Weights of a small image classifier: patch size [2, 2], batches of 128.
Rows from block 4 of a small image classifier, named by matrix and row number. Rows with one number belong to one neuron. Each number is 128 + 24 x the weight over its row's rms, rounded and kept within 0 to 255. All counts start at 0.
After each neuron's rows are labels from the 100 images, of 14976, where the neuron reaches its largest size: "strongest on" is what is common among them. Only what is clearly more common there than usual is listed. The data: stained colorectal tissue patches (NCT-CRC-HE-100K).
# gate: MLP gate (model.blocks.4.mlp.gate.weight, 512x128), inputs 0-127
# fc1: MLP up (model.blocks.4.mlp.fc1.weight, 512x128), inputs 0-127
# fc2: MLP down (model.blocks.4.mlp.fc2.weight, 128x512, transposed), outputs 0-127

gate.464 [119 130  96 156 154 177 119 141 145 123  70 173 127 154 147  97 140 105 152 141 111 132 143 111 153 105 135  83 144 117 141 117 108  98 147 123 125 136 142 110 124 147 125 106 116 127 160 121 131 100  95 132  84 120 124 102 118 156 120  72 167 120 141 150 132 149  88 185 115 177 124 148  92 113 140 132  98 107 123 102 167 119 123 154 156 152 158 148 155 113  78 138  86 148 159 155  75 134 125 149 114 142 128 133 140 142 121 131 130  91 104 121 135  93 152 121  87 142 127 125 128 100 163 111 175 128 146 104]
fc1.464 [119 174 150 130 133 164 146 118 133 103  97 162 147  99 159 142 125 108 133 146 170 146 131  65 154 134 120 150 132 133 118  95 150  92 146 122 106 116 106 131 100 154 119 124 154 118 121 148 121 120 145 140 148 176 121  99  89 125  91 142  68 146 136 133 126 131  50 121 131 133 144 138 150 138 113  93 172 124 103  92 134 135 114 136 123 127 124  98 118 101 138 111 120 127 145 126  47 145 115 116 184 110 150 122 144 166 145 139 149 126 136 156 103 103 173  93 144 129 156 131 123 135 149 102 130 152 149 113]
fc2.464 [141 151 116 164 103 106  96 127  96 101 102 119 108 124  71 127 140 111 139 117 110 165 112 179 118 100 120  98 143 122 146 194 128 126 100 169 133 114 149 135 128 115  92 112 104 158 144 128 126 135 143 166  77 136 118 149 136 146 147 131 136 145 124 131  98 159 158 112 107 131 136 125 151 162 173 123 115 126 178 141 103 119 115 159 156 128 166 119 157 165  44 118 144 126 101 118 153 122 157 138 137 102  88 140 136  98 148  93 132 112 120  89 156 153 154 142 118 101 143 127 124 114 162 118 142 116 135 128]
strongest on: tissue: cancer-associated stroma

gate.66 [144 154 131 139 124 155 106 162 110 136 112 141 124 120 148 131 126 152 124  89 153 147 153 134 118 106 104 100 114 177  91 133 141 116  97  93  86  92 182 145 165 118 120 120 130 146 102 133 127 130 106 121  75 151 134 127 134 138 131 124 165 110 112  72  75 154  90 195 107 122 138 166 153 146 137 111 121 158  90 126 156 115  77 116 163 131 114 136 103 130 138 129 178 152 131 178 133 118 111 140  81 148 101 147 144 118 128  85 138 127  85 140 129 145 103 143 129 110 126 147 132 135 149 144 120 134 108 108]
fc1.66 [161 131 161 141 140 124 129 114  97 135 115 172 127 139 125 124 113 106 147 129 150 122 138 127 165  69  74 111 119 179  93 153 145 135 112 128 115 141 132 114  85 148  81 120  81 134 132 144 167 129 128 146 108 137 145 137 123 128 123 134 118 125 142  79  84 135  95 134 122 121 154 149 100 123 130 131 140 165  79  73 111 113 116 151 140 136 148 124 136  88  95 122 121 121 164 138 134 143  86 170 107 173  93 115 143 118 116 137 117 175 171 114 127  96 165 115 164 109 164  94 155 109 144 131 128 147 110 118]
fc2.66 [134 110  88 119 140 106 124 134 114 149 153 144 117 135 116 122 132 112 130 109 137 130 199 124 152 105  83 105 111 166 152 124 143 147 127  97 102 176 135 123 116 115 160 104  88  97 115 104 163 110  81  99  97 123 132 152 151 167 155 118 122  97 150 131 121 125 122 179 114 139 124 158  85 146 139 132 133 172 113 111 133 118 121 102 124 159  97 130 122  84 124 166 124 132 120 178 123 131 114 107  62 182  90 140 159 136 118 121 123 134 140 149 141 140 100 118 150 123 127 169 146  98 114 150 136 138 111  81]
strongest on: tissue: normal colon mucosa

gate.337 [142 109 100 104 133 105 126 127 124 130 129 112  75 138  91 145 164 151 149 110  83 105 144 122 103 113 145 112 105 102 156 110 174 153 115 111 153 113 153 129 168 108 163 138  90 127 114 115 109  94 126 104 140 143 121 169  99 105 129 130 155 100 109 143 149 150 134 166 132 152 113 176 112 104 106 129 123 144 139 150 144 163 143 147 101 101 136 114  89 141 124 139 156 184  92 135 174 114 149 103 112 118  85 157 114 112 162 124 139  90 160 156 119 166  92 124 105 100  84 132 106 152 160 150 144 148 125 145]
fc1.337 [148 127 125 176 166 105 153 141 136 118 109 139 152 149 128 100 100  88  89 117 188 172 115 157 145 102 124 142  91 133 103 160 122 137 111 155  85 126 114 109 129 165 101 157 150 179 121 159 144 128 121 148 137 106 130 120 143 123 149 128 160  99 106  94 116  82 121 110 156 122 112 121 138 159 177 139 112 126 114 147 145 104 127 136 178 121 103 152 153 133 117 101 116 104 176 141 122 132 112 173 102 131 151 133 117 158  76 144  81 149 113 116 153  89 127 132 154 128 109 142 110 101 104 135 149 109 117  99]
fc2.337 [145 151 114 116 117 156 144 117  88 108 104 140 133 138 128 130 140 123 120 117 152 129  59 153 141 123 175 162 130 158 124 156 169  70 174 150 173  96 106 115 108 164 103 129 155 140 151 118  97 116 174 149 143 100  96 132 112 121  88 132  97 129 112 143 103 140 134 111 148 110 146 107 169  96 108 169 144 112 146 145 139 137  99 140 158 125 111 106 162 135 133 110 128 122  97  76 137 129 130 154 155  95 151 122 108 133 145 124 140 152 169 140 119 113 113 122 152 147 100  78  86 153 145  95 114 147 145 136]
strongest on: tissue: normal colon mucosa

gate.244 [104  92  89 112 145  78 131 100 131 152 157 141 129 129 149 147 129 141 139 129  87  95 160 148 153 166 101 110 120  92 187 121 139 132 142 131 128 154 129 172 107 119 105 126 103 117 106 142 115 128 110 103  95 112 136 157 136 103 100 144 138  81 176 135 171 138 132 145 145 146  96 108  93  67 126 144 148  95 115 123 106 140 134 158  92 100 111 127 122 136 112 112  81 154 129 142  97 139 149 140 112 159 116 176 130 137  85 169 120 155 128 154 115 146 125 144 140 112 160 138 171 123 118 162 115 146  96 111]
fc1.244 [124  85 179 153 126 109 135 121 124 106 140  97 124 147 153 102 136 144 147 139 126 167 113 110 148 103 138 137 110  66 144  70 120 124 137 144 112 122  71 108 166 112 124 154 132 168 155 136 128 143 166  82 114 120 107 111 117 110 134 121 144 102  71 141 168 123 104  92 158 139 131 157  85  96 109 158 125 128 120 119 132 171  99 130 134 135  99 139  90 144 160  97 103 143 140 125 162 110 168 129 174 128 168 126 115 133 141 139 131 119 123 111 122 119 126 135 145 154 113 123  78 131 154  98 149 153 141 173]
fc2.244 [139 141 132 116 136 118 139 112 127 138 105 133 145  71 146 136 119 145  91 118  99 140 113 142 152 119 120 128 111 179 110 164 159 102 165 140 132  90 160 200 130 131 147 132 135 130 149 135 154  99 105 145  93 108 105 140 136 139 104  94 162 127 131  95 105 140 111 158 146 167 118 110 138  75 105 166 107  94 128 155 143  98  94 211 143 107 126 135 140 185 126  90 116 130 134 139 129 117 139 167 107 121 118 162  98 127 147 145 119 136 160 150 119 135 121 123 140  87 140  85 123 104 126 106 142 149 113 141]
strongest on: tissue: normal colon mucosa; tissue: cancer-associated stroma

gate.166 [139 175  60 106 138 166 122 134 130 111 101 110  76 120 127 104 190 137 144  90 105 138 113 123 154 105 124  94 100 165 114 116 126 136 122  96 159 117 155 150 130 125 159 156 118  74 147  95 120 106 123 166 135 106  92 139 103 129 120 129 130  97  98 126 124 116 130 170 133 153 116 178 109 135 155  85 143 132 142 168 134 127 105 124 124 128 165 109 130 106 117 142 131 162 120 117 143 116 156 102  92 112  99 116 151 108 128 113 127  94 105 151 142 145  92 186 141 149 110 151  96 162 146 116 119 152 133 132]
fc1.166 [116 150 103 105 116 108 107 167 138  68 131 133 140 139 124 157 121 118 162 136 141 123  97 106 168 154 123 116 141 112 111 156 131 131 193  89 160 119 134 120 134 153 136 124 145 105 150 124  69 146  71 114 151 134 116 157 143 110 126 170 156 126 134 129 162 128  99 126 160 124 131 100 148 128 127 130 125 107 112 121 155 172 137 100 152 121 110  80 172 158 111 123 152 154 111  84  73  92 111 136 119 134 138 169 117 128 113 132 118 113  94 141 119 126 145 147 160 159 156 148 134 131  84 162  84 140 116 117]
fc2.166 [144  97 121 111 130 119 133 116 155 129 118 135 164 138 150 122  69 108 119 125 152 149 120 117 172 150  95 116 120 112  79  95 135 117 115  77 131 131 125 148 117  94 192 144 173  79 130 155 169  96 150 118 161 128 120 142 132 115 158 149 124 111  96 152 161 124 124 122 121 126 142 125 108 117 137 104 154 140  80 126 128 134 135 127 127 134  72 125  89  87 159 136 115 121 123 126  89 104 154 151 113 133 158  93 101 148 134 162 105 142 158 129 106 101 112 148 148 201 127 130 117 119  86 135 142 158 114 112]
strongest on: tissue: normal colon mucosa; tissue: cancer-associated stroma

gate.79 [134 124 116 134 126 118 127 118 190 122 126 140 152  96 105 102 112 116  99  84 155 133 119 129 126 135 101 136 121 133  96 178 114 135 137  89 104  98 183 107 135 162 105  84 173 143 113 125  93 132  89 150 148 132 111 126 125 154 178 158 122 111 153 104 126 104 119 149 133  89 140 124 139 154 175 120 153 145 123 146 156 135 132  93 158  97  98 108 106 149 133 122 132 159 179 137 115 113  94 146  70 146 100 124 131 132 110 115 100 142 107 148 144 108 154 147 128 134 138 153 172 130 114 145 154 142 104  71]
fc1.79 [135 128 127 158 124 100 152 140 157 145 120 109 155 125 112 103  99 127  98 113 163 144  84 146 130 148 110 170 113 128 170 180 133 101 125 101  90 127 125 115 133 162 112 137 160 169 175  98  90 136  99 161 135 110  98 117 129 153 150 111 170 128 146  96 143 107 146 116 150 140 133  97 156 112 160 161 120 115 152 148 144 137 120 134 158 129  65 117 128 161 119 101 110 118 145  95 160  98 124 176 113 100 153 140  89 139  97 116  84 115 104 146 113  90 129 137 124 157 121 139 131  85  95 110 157 132 126 111]
fc2.79 [155 107 113 119 137 123 117 150 147 129 128 110 103 120  88  93 148 120  98  67 109 128 134 130 109  82  93 105 127 140 100 153 110 136 140  95 107 104 132 112 157 158 167 155 143 158 142 116 119 123 129 132 142 133  80 129 113 121 130 114 147 119 147 106  96  98 115 154 171 129 128 173 147 143 155 141 108 170 148 151 159 169  91 124 136 147  94 130 100 135 134  87 122 173 158 109 135 129 109 152 120 133 112  83 117 115 138  74  98 104 141 155 156 113 121 161 129 126 105 155 138 143 160 103 180 182 124 147]
strongest on: tissue: mucus

gate.491 [122 151 129 131 129 154  98 160 107 118  82 150 150 155 138 135 127 150 123 117 197 170 151 153 127  92 122 142  77 155  96 132 174 130 129 110  95  89 153 113 127 137 132 147 139 119 105 129 116 120 132 135  98 155 140 111 118 101 111 125 123 134 102  75  78 168  91 144 113 135 169 163 163 166 121 122 106 134 109 138 159 119  83 117 172 110 129 146 123 147 112 117 145 148 147 160 107 131 115 101 127 145 142 164 139 122 122  89 148 106  91 142 100 104  95 122 136 131  82 162 117 168 134 147 124  99 131 111]
fc1.491 [141 137 145 147  98 128 158 155 129  97 110 120 142 146 139 113 126 143 104 108 140 132  90 120 109 158 171 159 154 115 155 108 112 100 162 137 102  99 148 105 163 159 119 120 160 138 160 113 125 133 102 106 116 120  69 118 121 155 101 100 185 129 123 109 160 107 112 143 155 145  83 114 158 114 142  98 133 133 139 150 167 157 105 108 182 112 101 121 116 149 118 106 176 150 130 115 183 119 137 171 149 115 163 152 130 144 107  70 121  92 113 137 133  84 143 125 106 151 131 127  83 118 113 118 128 144 145 120]
fc2.491 [149 154  94 123 147 160  83 126 125 132 144 159 100 126 134 108 155  74 142 116 137 139 170 138 147  83 119  93 148 162 136 146 136 147 115 132 111 124 135 104 136 165 100  85  76 106 117 151 152 123 117  89 125 143 121 143 147 134  96 127 112  95 134 115  95 143 121 159  82 138 107 134 128 153 152 118 138 133 105 105 134 123 131 127 105 108 147 164 145 111 100 160 132 134 113 149 156 169  68 129 103 168  96 135 190  91 116 128 124 166 109 113 159 155 103 105 113 109 159 154 146 148 148 124 151 148 128  91]
strongest on: tissue: normal colon mucosa

gate.242 [149 185  75  93 164 149 151 137 134 120 186 119 108 135 137 138 142 121 105  76 126 122 146 138 129 121 130  87 120 116 108 124 145 156 112 146 121 160 127  90 135 139 103  90  98 140 117 133 141 128  97 156 126 135  91 145 149 129 112 159 133  89 128  73 128  67 138 141 169  86  91 130 129 123 154  89 139 149 173 158 111 166 153 109 133 124 120 108 117 155 137 149 136 153 139 142 154 125 131 107 123 123 138 108 120 137 100 144 108 160 141 138 158 100 147 143  79 172 105 131 126 120 111 124 110  77 112 150]
fc1.242 [127 176 134 162 130 117 138 147 122 141 128 133 114 140 149 134  94 118 124 115 102 120 103 114 108 115 105 160  70 154  93 142 156 116 126 128 129 103 156 131 149 143 153 126 128 161  94 166 129 159 158  79 103 111 183 157 132 164 132 128 106 111 152 111 151 123 104 179  96 100 166 120 112 164 134 102 139 113 121 153 152 129 123 105 144 206 115 149 104 101 126 161 164 153  92 132  86 136  92 122 130 120 101 130 129 125 136 120 119 120  89 150  91 121 137  94 146 114  99 122 164 164 105 101 120 140 121 103]
fc2.242 [ 91 135 105 116 113 138 142 131 180 134  82 115 128 141 101 170 134  86 144 116  77 119 109 140 112 160 164 150 136 124 141 141 119 108 130 113 166 127 133 103 139 134 146 102 151  84 126 119  87 112 122 142 149  81 168  71 105 122 148 113 107 149 128 140 116 122 144 129 131 131 114 117 138 114  88 125 124 144 144 135 132 126 157 158 143 142 163 118 151 100 174 143 123 108 152 117  77 127 114 114 154 115 133 125 136 116 208 134 116 111 173 137 133 165 148 163 116 140 114 174 118 152 131 125  70 131 163 149]
strongest on: tissue: cancer-associated stroma