Rows from block 2 of a small image classifier, named by matrix and row number. Rows with one number belong to one neuron. Each number is 128 + 32 x the weight over its row's rms, rounded and kept within 0 to 255. All counts start at 0. After the name is the row's rms in percent of the matrix's.
After each neuron's rows are labels from the 100 images, of 14976, where the neuron reaches its largest size: "responds to" is what is common among them. Only what is clearly more common there than usual is listed. The data: stained colorectal tissue patches (NCT-CRC-HE-100K).
# gate: MLP gate (model.blocks.2.mlp.gate.weight, 512x128), inputs 0-127
# fc1: MLP up (model.blocks.2.mlp.fc1.weight, 512x128), inputs 0-127
# fc2: MLP down (model.blocks.2.mlp.fc2.weight, 128x512, transposed), outputs 0-127

gate.386 085 [187  98 125 139 126 123 124  96 145 116 111 133  80 142 105 121 167  96 118  74 162 127 131 164 144  83  75  99 100 142  54 144 108 165  73 138 132 116 121 129 147 128 126 173  76 176 101 117 155  96 130 196  97  99 116 127  97  26 206 138 186  47 132 130  73  50 165 121 158 143 138 191 115 132 170 184 117 189 103 125 139 142 115 151 160 140 119 169 117 137 126 127 119 167 157 104 111 115 119 122  82 128 132 122 101 146 112 143  79 139 148 140 158  97 136 153 127 134 116 145  91  77 173 157 137 150 104 163]
fc1.386 085 [176 210  77 108 134 117 140 122 149  81 158 119 153  80 174 203 135 169  73 117 145 136 112  70 115 142  90 170 153 149  88 128 152  86  95  74 115 128 109 120 154 119 112 131 127 116 129 146 110 179 139 100  94 175 107 151 143 155  99 150 107 159 155  73 136 120 118 181 183 112  83 109  93 153 161 101 177 131 106 173  94 145 100 113  97 141 117 104 123 111 182 135 141 118 129 118 155 192  87 123 134  80  88 106 156 120 159  69 144 118 107 207 163 175 103 141 146 129 173  89 146 135 104  60 116 171 153 132]
fc2.386 091 [124 118  98  94 157 133 128 148  68 151 134 130 122 138  78 112 129 115 127 143 112 110 104 162 116 114 162 103  97 155 138 180 128 112 129 165 141  48 176 157 197 173 146 189  99 135  81 177 123  87 179 140 152 127 133 136  89  65  58 122 122 139 133 149  58  83 126 120 171 182  79  67 193 110 118 154 121  75 105 105 167  91 130 166 130 117 135 134 164  76 132  80 183 165 118 113 116 120 102 181 152 127 123 126 109 112 134 140 115 122 161 152 154 149  77 119 123  58 123 137 131 211 150 105 132 128 102 121]
responds to: tissue: smooth muscle

gate.137 067 [103 156 139 145  71 169 110  99 128 163 149 172 145  89 138  23 130 106 161 139 151 116 129 154 132 122 142  78  80 207 104 196 124  79 165 134 126  99 153 159  80 150  95  65 112  82 121 151 120 127 156 188 154  68 126 131 114 143 142 125 102 108 112 154  66  96 157 138  91  98 165 130 100 123 144 124 126 144 137 102 186  78 111  94 130 143 141 159 107 131 166 158 160 115 123 204 157 120 121 129 117 120 109  50 146  85 141 161 134 185  93 110 103  81 115  76 176 137 100 143 136 181 122 131 123 112 103 131]
fc1.137 067 [147 186  82 181 135 114 163 134 189  45 122 142 119 114 152 158 184  98 103 120 135 104 115  83 120 150 160  53 151 162 117 127 121  72 132 107 148 133 131  94 172 163 170  97 134 136 134 117  66 134  87 144 116  98  54 119 111 146 133 123 185 136 170 114 149  90  82 176 139 143  73 117 117 104 169  88 183 140 159 182 159 147 145 142 149 147  90  76 149 107 125 148 108 165 142 116 102 122  64 123  98  82 127  72 103 142 140 112 132  95 169 161 170 107 160 160  97 126 163 132 116  55 106 140 137 166 152 114]
fc2.137 067 [117 129  87 122 114 167 137 140 117 133 165 124  84  95 100 145 169 103 150 122  78 140 145 112 108  61 138  87 162 138 135  74 126 157 138 213 173 162 132 117 161 128 143  75 100 105 139  84 140 109 125 117 152 147 123 105 103 150 144 127  92 144  86 199  99  72 148 116  82 133 105 152 137 133  94  65 111 177 143 110 125 156 179 122 100 162 120  99 134 108 173 202 148 103  99 159 196 108  95  62 173 137 131  63 143 114 197 145 179 103 164  97 143 109 170  78 109 138 119 160  73 148 115 132  84 107 107 143]
responds to: tissue: normal colon mucosa

gate.59 106 [149 117 182 136 158 151 115 155 108  76  81 130 124 182 135  89 162 128 116  99 154 178 137 122 127  82 105 170  24 143  72 142 161 123  77 101 127 105 111 161  93 155 141 192 107 192 123 108 103 115 103 178 118 134 129 131  87  37 121 114 173 144  61  93  82 148 150 136 140 133 145 198 162 125 118 109  99 161  75 139 194 136 101 131 143 106 148 137 163 103 149 130 144 154 149 144 135 126 131 138  92 100 131 163  90 126 116 127  90  89 125 186  93  84  84 111 132 188  99 150 102 125 173 137 160 111 112 129]
fc1.59 091 [130 166 105 116 163 159 136 135 117  65 139 153 117 128 218 149 171 165 121 144 148 124 130  36 130 161 131 153 138 106 146  87 144 102 126  86 127 137  40 131  76 131  86 143  83 107 160 126 111 173  86 105 123 165 113 121 132  90 113 111 173 141 142 113 188 149 140 165 178 144  68 135 171 105 116 102 131  77  71 105 133 129 140 121 153  63 162 122 171 121 123 179 100 159 127 148 127 169 101 150 121 110 186 169  95 128 110 143 166  85 103 194 109  93 122  84 113 173 141  91 104  63 138 162 128 123 112 145]
fc2.59 087 [187 122 154 108 112 119 145  95 107 153  90  52 107 108 118 100 131 152  85  84 186 133 145 168 150 133 166 135 111  97  83 130 108 142 142 159 156 140 100 109  98 142 177 130  91 175 140 101 186 154 128 156 147  79  87 169 188 172 148 125 129 126  87 118 130 121 146 126 169  89 178 146  62 150 101 163 115  99 176 153 163 159  57 101 142 128 105 123 123 138 137 143  90 121 107 117 154  75 178  97 104 175 129 117  96  88 138 134 107 143 230 116 186  84 126 169 136 154  87 106 136  75  85 147  94 108 124 153]
responds to: tissue: smooth muscle

gate.485 086 [ 94  91 191 132 170 102  95 130 152  51  96 113 141 106  98 112 165 162 118 136 186 203 150 100 150 156 134 133  72 126  53 105 116 139 150 114 104  85 120 117 136 115 147 186 140 119 108  67  75 169 136 142 169 185 115 102 114  77 171 147 147 163 101 107  88 122 109 138 127 121 130 192 152 182 126 117  77 180  91 124 156 142  78  69 135  95  69 111 108 133 174  96 136 184 146 157 119  84 114 128  95 156 129 101 129 133 119 117 115 102 128 175  89 124 130 145 177 149 145 194 119 137 159 131 155  98 107 148]
fc1.485 084 [130 100 124 189 154  93  82 117 206 135 126 143 151 182 127  86  91  95 144 140 154 137 106 155 111 161  92 244 142 100 159 204  88 112  77 115 127 111 113 103 137 139  82 121 135 171 113 152  86 130 144 134 160 108 175 138 143 121 150 126 113 135 126 131 164 108 188 102  93  98 159  82 163 164 170 176 132  90 138 152 149 115 188  87 155 134 121 144 110 148  82 118 125  80 129  95 125 143  90 169 109  82 143 147 112 109  87 130  80 117  81 111 136  94 112 154  86 143  75 120 160 157 104 136 185 114 129  61]
fc2.485 087 [157 151 164 117 162 148  32 104 151  85 138 158 133  85 126 165 169 126 135 130 118 164  98  64 163 162  77 147 116 133 150 110 124  86 130  57 149 142 112 122  96 116 159 142 118 104 152 144  86 185 111 117 143 211 123 138 154  65 103 171  87 180  88 130  88 112 157 119 100 102 187 136 164 172 162 119 150 136 113 112 105 112  93  92 112 148 112 114 144 100 123 187 146 185 131 112 118 136  92 162 151 103 133  91 140 106 143  85  91 144  92 171 126 114 143  64 106 202 146 171 139 154 149 110 108 177 178 147]
responds to: tissue: normal colon mucosa

gate.29 111 [128 125 111 111 155 132 175 126 100 131 126 131  47  98 136 109 169 162 130  77 105 113 183 153 128 119 116  66 148 152 142 139 184 132 174 139 145 115  97 156 109 149 125 123 122 121 147  99 113  95 110 161  86 108  94  99  79 120 104  97 168  31 198 128 135 120  81 132 190 175 102 183 156  73 104 158 122 115 121 114 151 189  98 173 126 133 130 134 165 170 131 109  95 208 132 127 141 145 141 143 118 114 129 143 105 157 110 176 164 119 165 147  94 110 103  90 124  86 109  99 135  92 211 132 172 103  64 158]
fc1.29 116 [117  71 145 167 107  72 110 131 199 123  96  99 124 130 102 121 184 107 191 163 105 127 173 117 118 157 100 124 117  98 133  91 114 145 160 103  99 120 165 134 126  93 127 134 119 102  96  90  17 151 129  99  78 182 145 104  58 109 179 120 130 190 182 142 143 104 130 115  84 152 159 183 146 182 141 144  89 150 139 162 132 178 117  89 159 172 133 138  98 112 110 124 133 151 123  94 106 147 127 121 139 120  84  75 161  93 132 124 131  84  46 151 123 136 163 130 125 132 110 187 151 168 175 134 184 124 114 134]
fc2.29 123 [126 145 116  86 112 171 165 131  71 119 134 142 107 137 156 126 101 164 118 136 142 154 105 133 138 117 191 178 130 118 103 107 167 127 137 146 168 139 104 170 123 152 135  77 113 124 131 150 223 105 114 126 162  78 154 127 171 144 136 102 120  75  86 150 165 157 117 158 154 129  99 133 102  87  74  69 150 111  93  87 159 112 155 152 143  77 126 136 155 173 167 159 122 147 111 150 147  99 145  69 108 146 203 190  84 156  99 186 145 172 133 133 140 126  96  84 140 137 117  37 101  83  84 201 100 109 139 146]
responds to: tissue: smooth muscle; tissue: mucus

gate.11 112 [175 135 135 124  93 162  97 104 100 108 158 102 149 105 131 125 125 142  90  90 151 162 101 159 216 131  89 162 148 118 112 162 121  99 163 110 133 173  63 102  90 170  90 118 150 158 207 137 133 185 108 173 129 126  87 152 159 150  77 164 103 141  95  77 104 142 112 109 161  86 176  96 141 134 152 146 149 128 162 139 140 145 100 114 152 124 115  80 183 139 105  83  92 119 114  69 117  94  98 176 158 130 152  91 121 105  94  96  71 162 145 127 164  72 149 152 138 209 176  86 141 121 122  68 118 120 166 109]
fc1.11 126 [140 160 114 150  93 189 129 172 113 179 149 166 140 133 106  91  71  98  98  97  94  90 100 126 106  66 165  57 147 164 118 158  88 138 141 167 136  94 194 143 205 164 150  60 150 102 128 191 192  78 113 152 122  50 151 133 158 175 125 112 147  89 147 127  82 110 106 124 127 134 116  86 125  91 155 115 160  92 169 103 146  50 145 155 154 145 175 126 154 154  95 127 159 106 165 143 148  78 157 141 130 140 118 130 125 130 136 142 142 124 151  64 163 162 143 108 115  83 110 110 155 147  91 135 109 154 142 126]
fc2.11 121 [144 148 144 164 139 197  95 134  41  78 116 117  75 127  56  81 143 116 122 131  79 160 131 118 131  91  81  95 128 197 158 147 120 124 168 128 163 119 151 106 110 174  81 115 102 141 170 146 117 152  97 157 120  99  86 113 117 145 107 113 136 130 181  91  57 145 112 123  71 147 110 123 182 112 123 113 111 137 207 107 123 111 144 155 190 139 209 109 176 125 103 129 107 125 114  82 152  93  84 181 128 112 114  97 113  94 151 125 197 112 137 127 139 155 157  81 132  85 157 141 122 140 170  87 125 161 136 149]
responds to: tissue: smooth muscle

gate.134 124 [ 96 117 162 100 117  96  90  84 153 180 186 114 117  65 112 163 166 151 182 163  77  82 143 116 133 178 129 147 180 117 204 138 104 138 132 144 170 146 109 151  82  84 111  96  73  77 131  58 101 118 144 121 125 148 156 147 150 162 109 134  64 175 186 194 159 180 177 116  89 148 153  94 146 147  99 174 110  82 134 117  89 132 168 130 109 110 167 125 148 114 103 142 110 107  74  91  75 167 125  91 137 140 102 124 139  84 156 147 142 144 128 104 139 179 141 119  94 109 158 103 186 143 149 131 114 106 130 113]
fc1.134 122 [150 146 155 119  85  92 144 174  87  82 123  53 135 116  80 162 152 145 104 107 136 103  91 131 108 118 148 150 143 158 100 149 155  73 135 110 135 116  93 115 153 147 149 195 143 153 188 101  92 174 165 196 173 129  82 156 103 119 110 169  94 184 128 120 124  87 139  58 151 110 147 125 172 137 109 158 149 168 127 139 127 167  88  87 120 163 115  67 119 140 150  63 108 119 122  36 157 123 151 120 172  70 113  81 105 119 147  95 118 108 165 158 130 122 122 178 182 139 124 127 120 129 150  60 135 137 153 174]
fc2.134 117 [106  56  79 141 119 116 125 113 140 159 130 163 149 140 127 136 122 190 149 108  74 131 141 103 105 111 127 137 122  64 185  78 144 160 117 173 117 147 151 155 125  92  81 121 142 115 111 113 145  96  66  96  33 172 162 108 129 140 149 110 202 108 128 148 155 145 121 169 121 148  83 163 112 126 150 115  86 110 125 140  78  99 149 177 155  96 140 163 125 135  63 171 178 116 162 192 145 139 169 158  93 126 126 199 136 151 129 154 142 106  78 109 127 123  99  78  60 124 140 159 140 135 135 187 174  76 121 126]
responds to: tissue: normal colon mucosa

gate.164 105 [106 118 116 145 153 177 121 168 149 171 111 116  89 143 107  72 116 133 122  91 121 142 127 182  89  89 164 170 123 141 111 157 153 153 128 113 135  73 160 119 146 162 131 157 161 142 151  84 134 100 173 133 110  86 161  85  90 187 134 103 167 104 126 100 114 156  77  99 103  88 168 138 175 163 124 161  60 105 221 189 149 163 121 123 187 164 121 163  87 185 104 107 151 171 114  94  85 105 120 155 160 127 132 119  72  91 160 120 110 113  93  85 121  99 103 144  87 120  58 102 132 138 144  91 157  69 146 143]
fc1.164 097 [158 156 104 136 101 124 162 143  44  74 119  89 139 172 150 144 142 159 113 128 150 124  84 142 146 120 115 119 135 132 128 103 186  87 162 153 135 177  53 112 112 128 121 180 152 162 193 150 131 161 136 149 109 130 119 135 136 116  95 143 177 122 120  56 160 114  98  54 196  96 125 137 167  76 127 128 136 133 135 138  69 167  99 184 138 150 133  95 172 146  76  74 103 127  96  73 160 144 147 160 176  83 128 143 111 146  85  93 131 107 126 102 122  93 169 170 171 164 149 119  91  68 153  96  97 109 119 167]
fc2.164 105 [112 131  94 152  90 167  81 103 160 110 178 124 111 174 107 108 139  94 172 121 140 186 163 169 125  86 139  65 137 176 118 119 115 120 145 140 117 125 187 115 167 141 171  75 145  97 109 109 142 123 123 133 134 155  99  79 119 130 126 106 141  72 102 146  93 113  82 161  48 132 138 123  99 141 121  85 125 181 163 150 157 149 149  89  97 178 101 139  57  90 164 168  98 142 122 126 133 110 143  71 124 136 139 107 141 139 213 132 174 109 105 112 139 148 131 117  95 128 110 229  64 116 122 100 134 172 193 154]
responds to: tissue: normal colon mucosa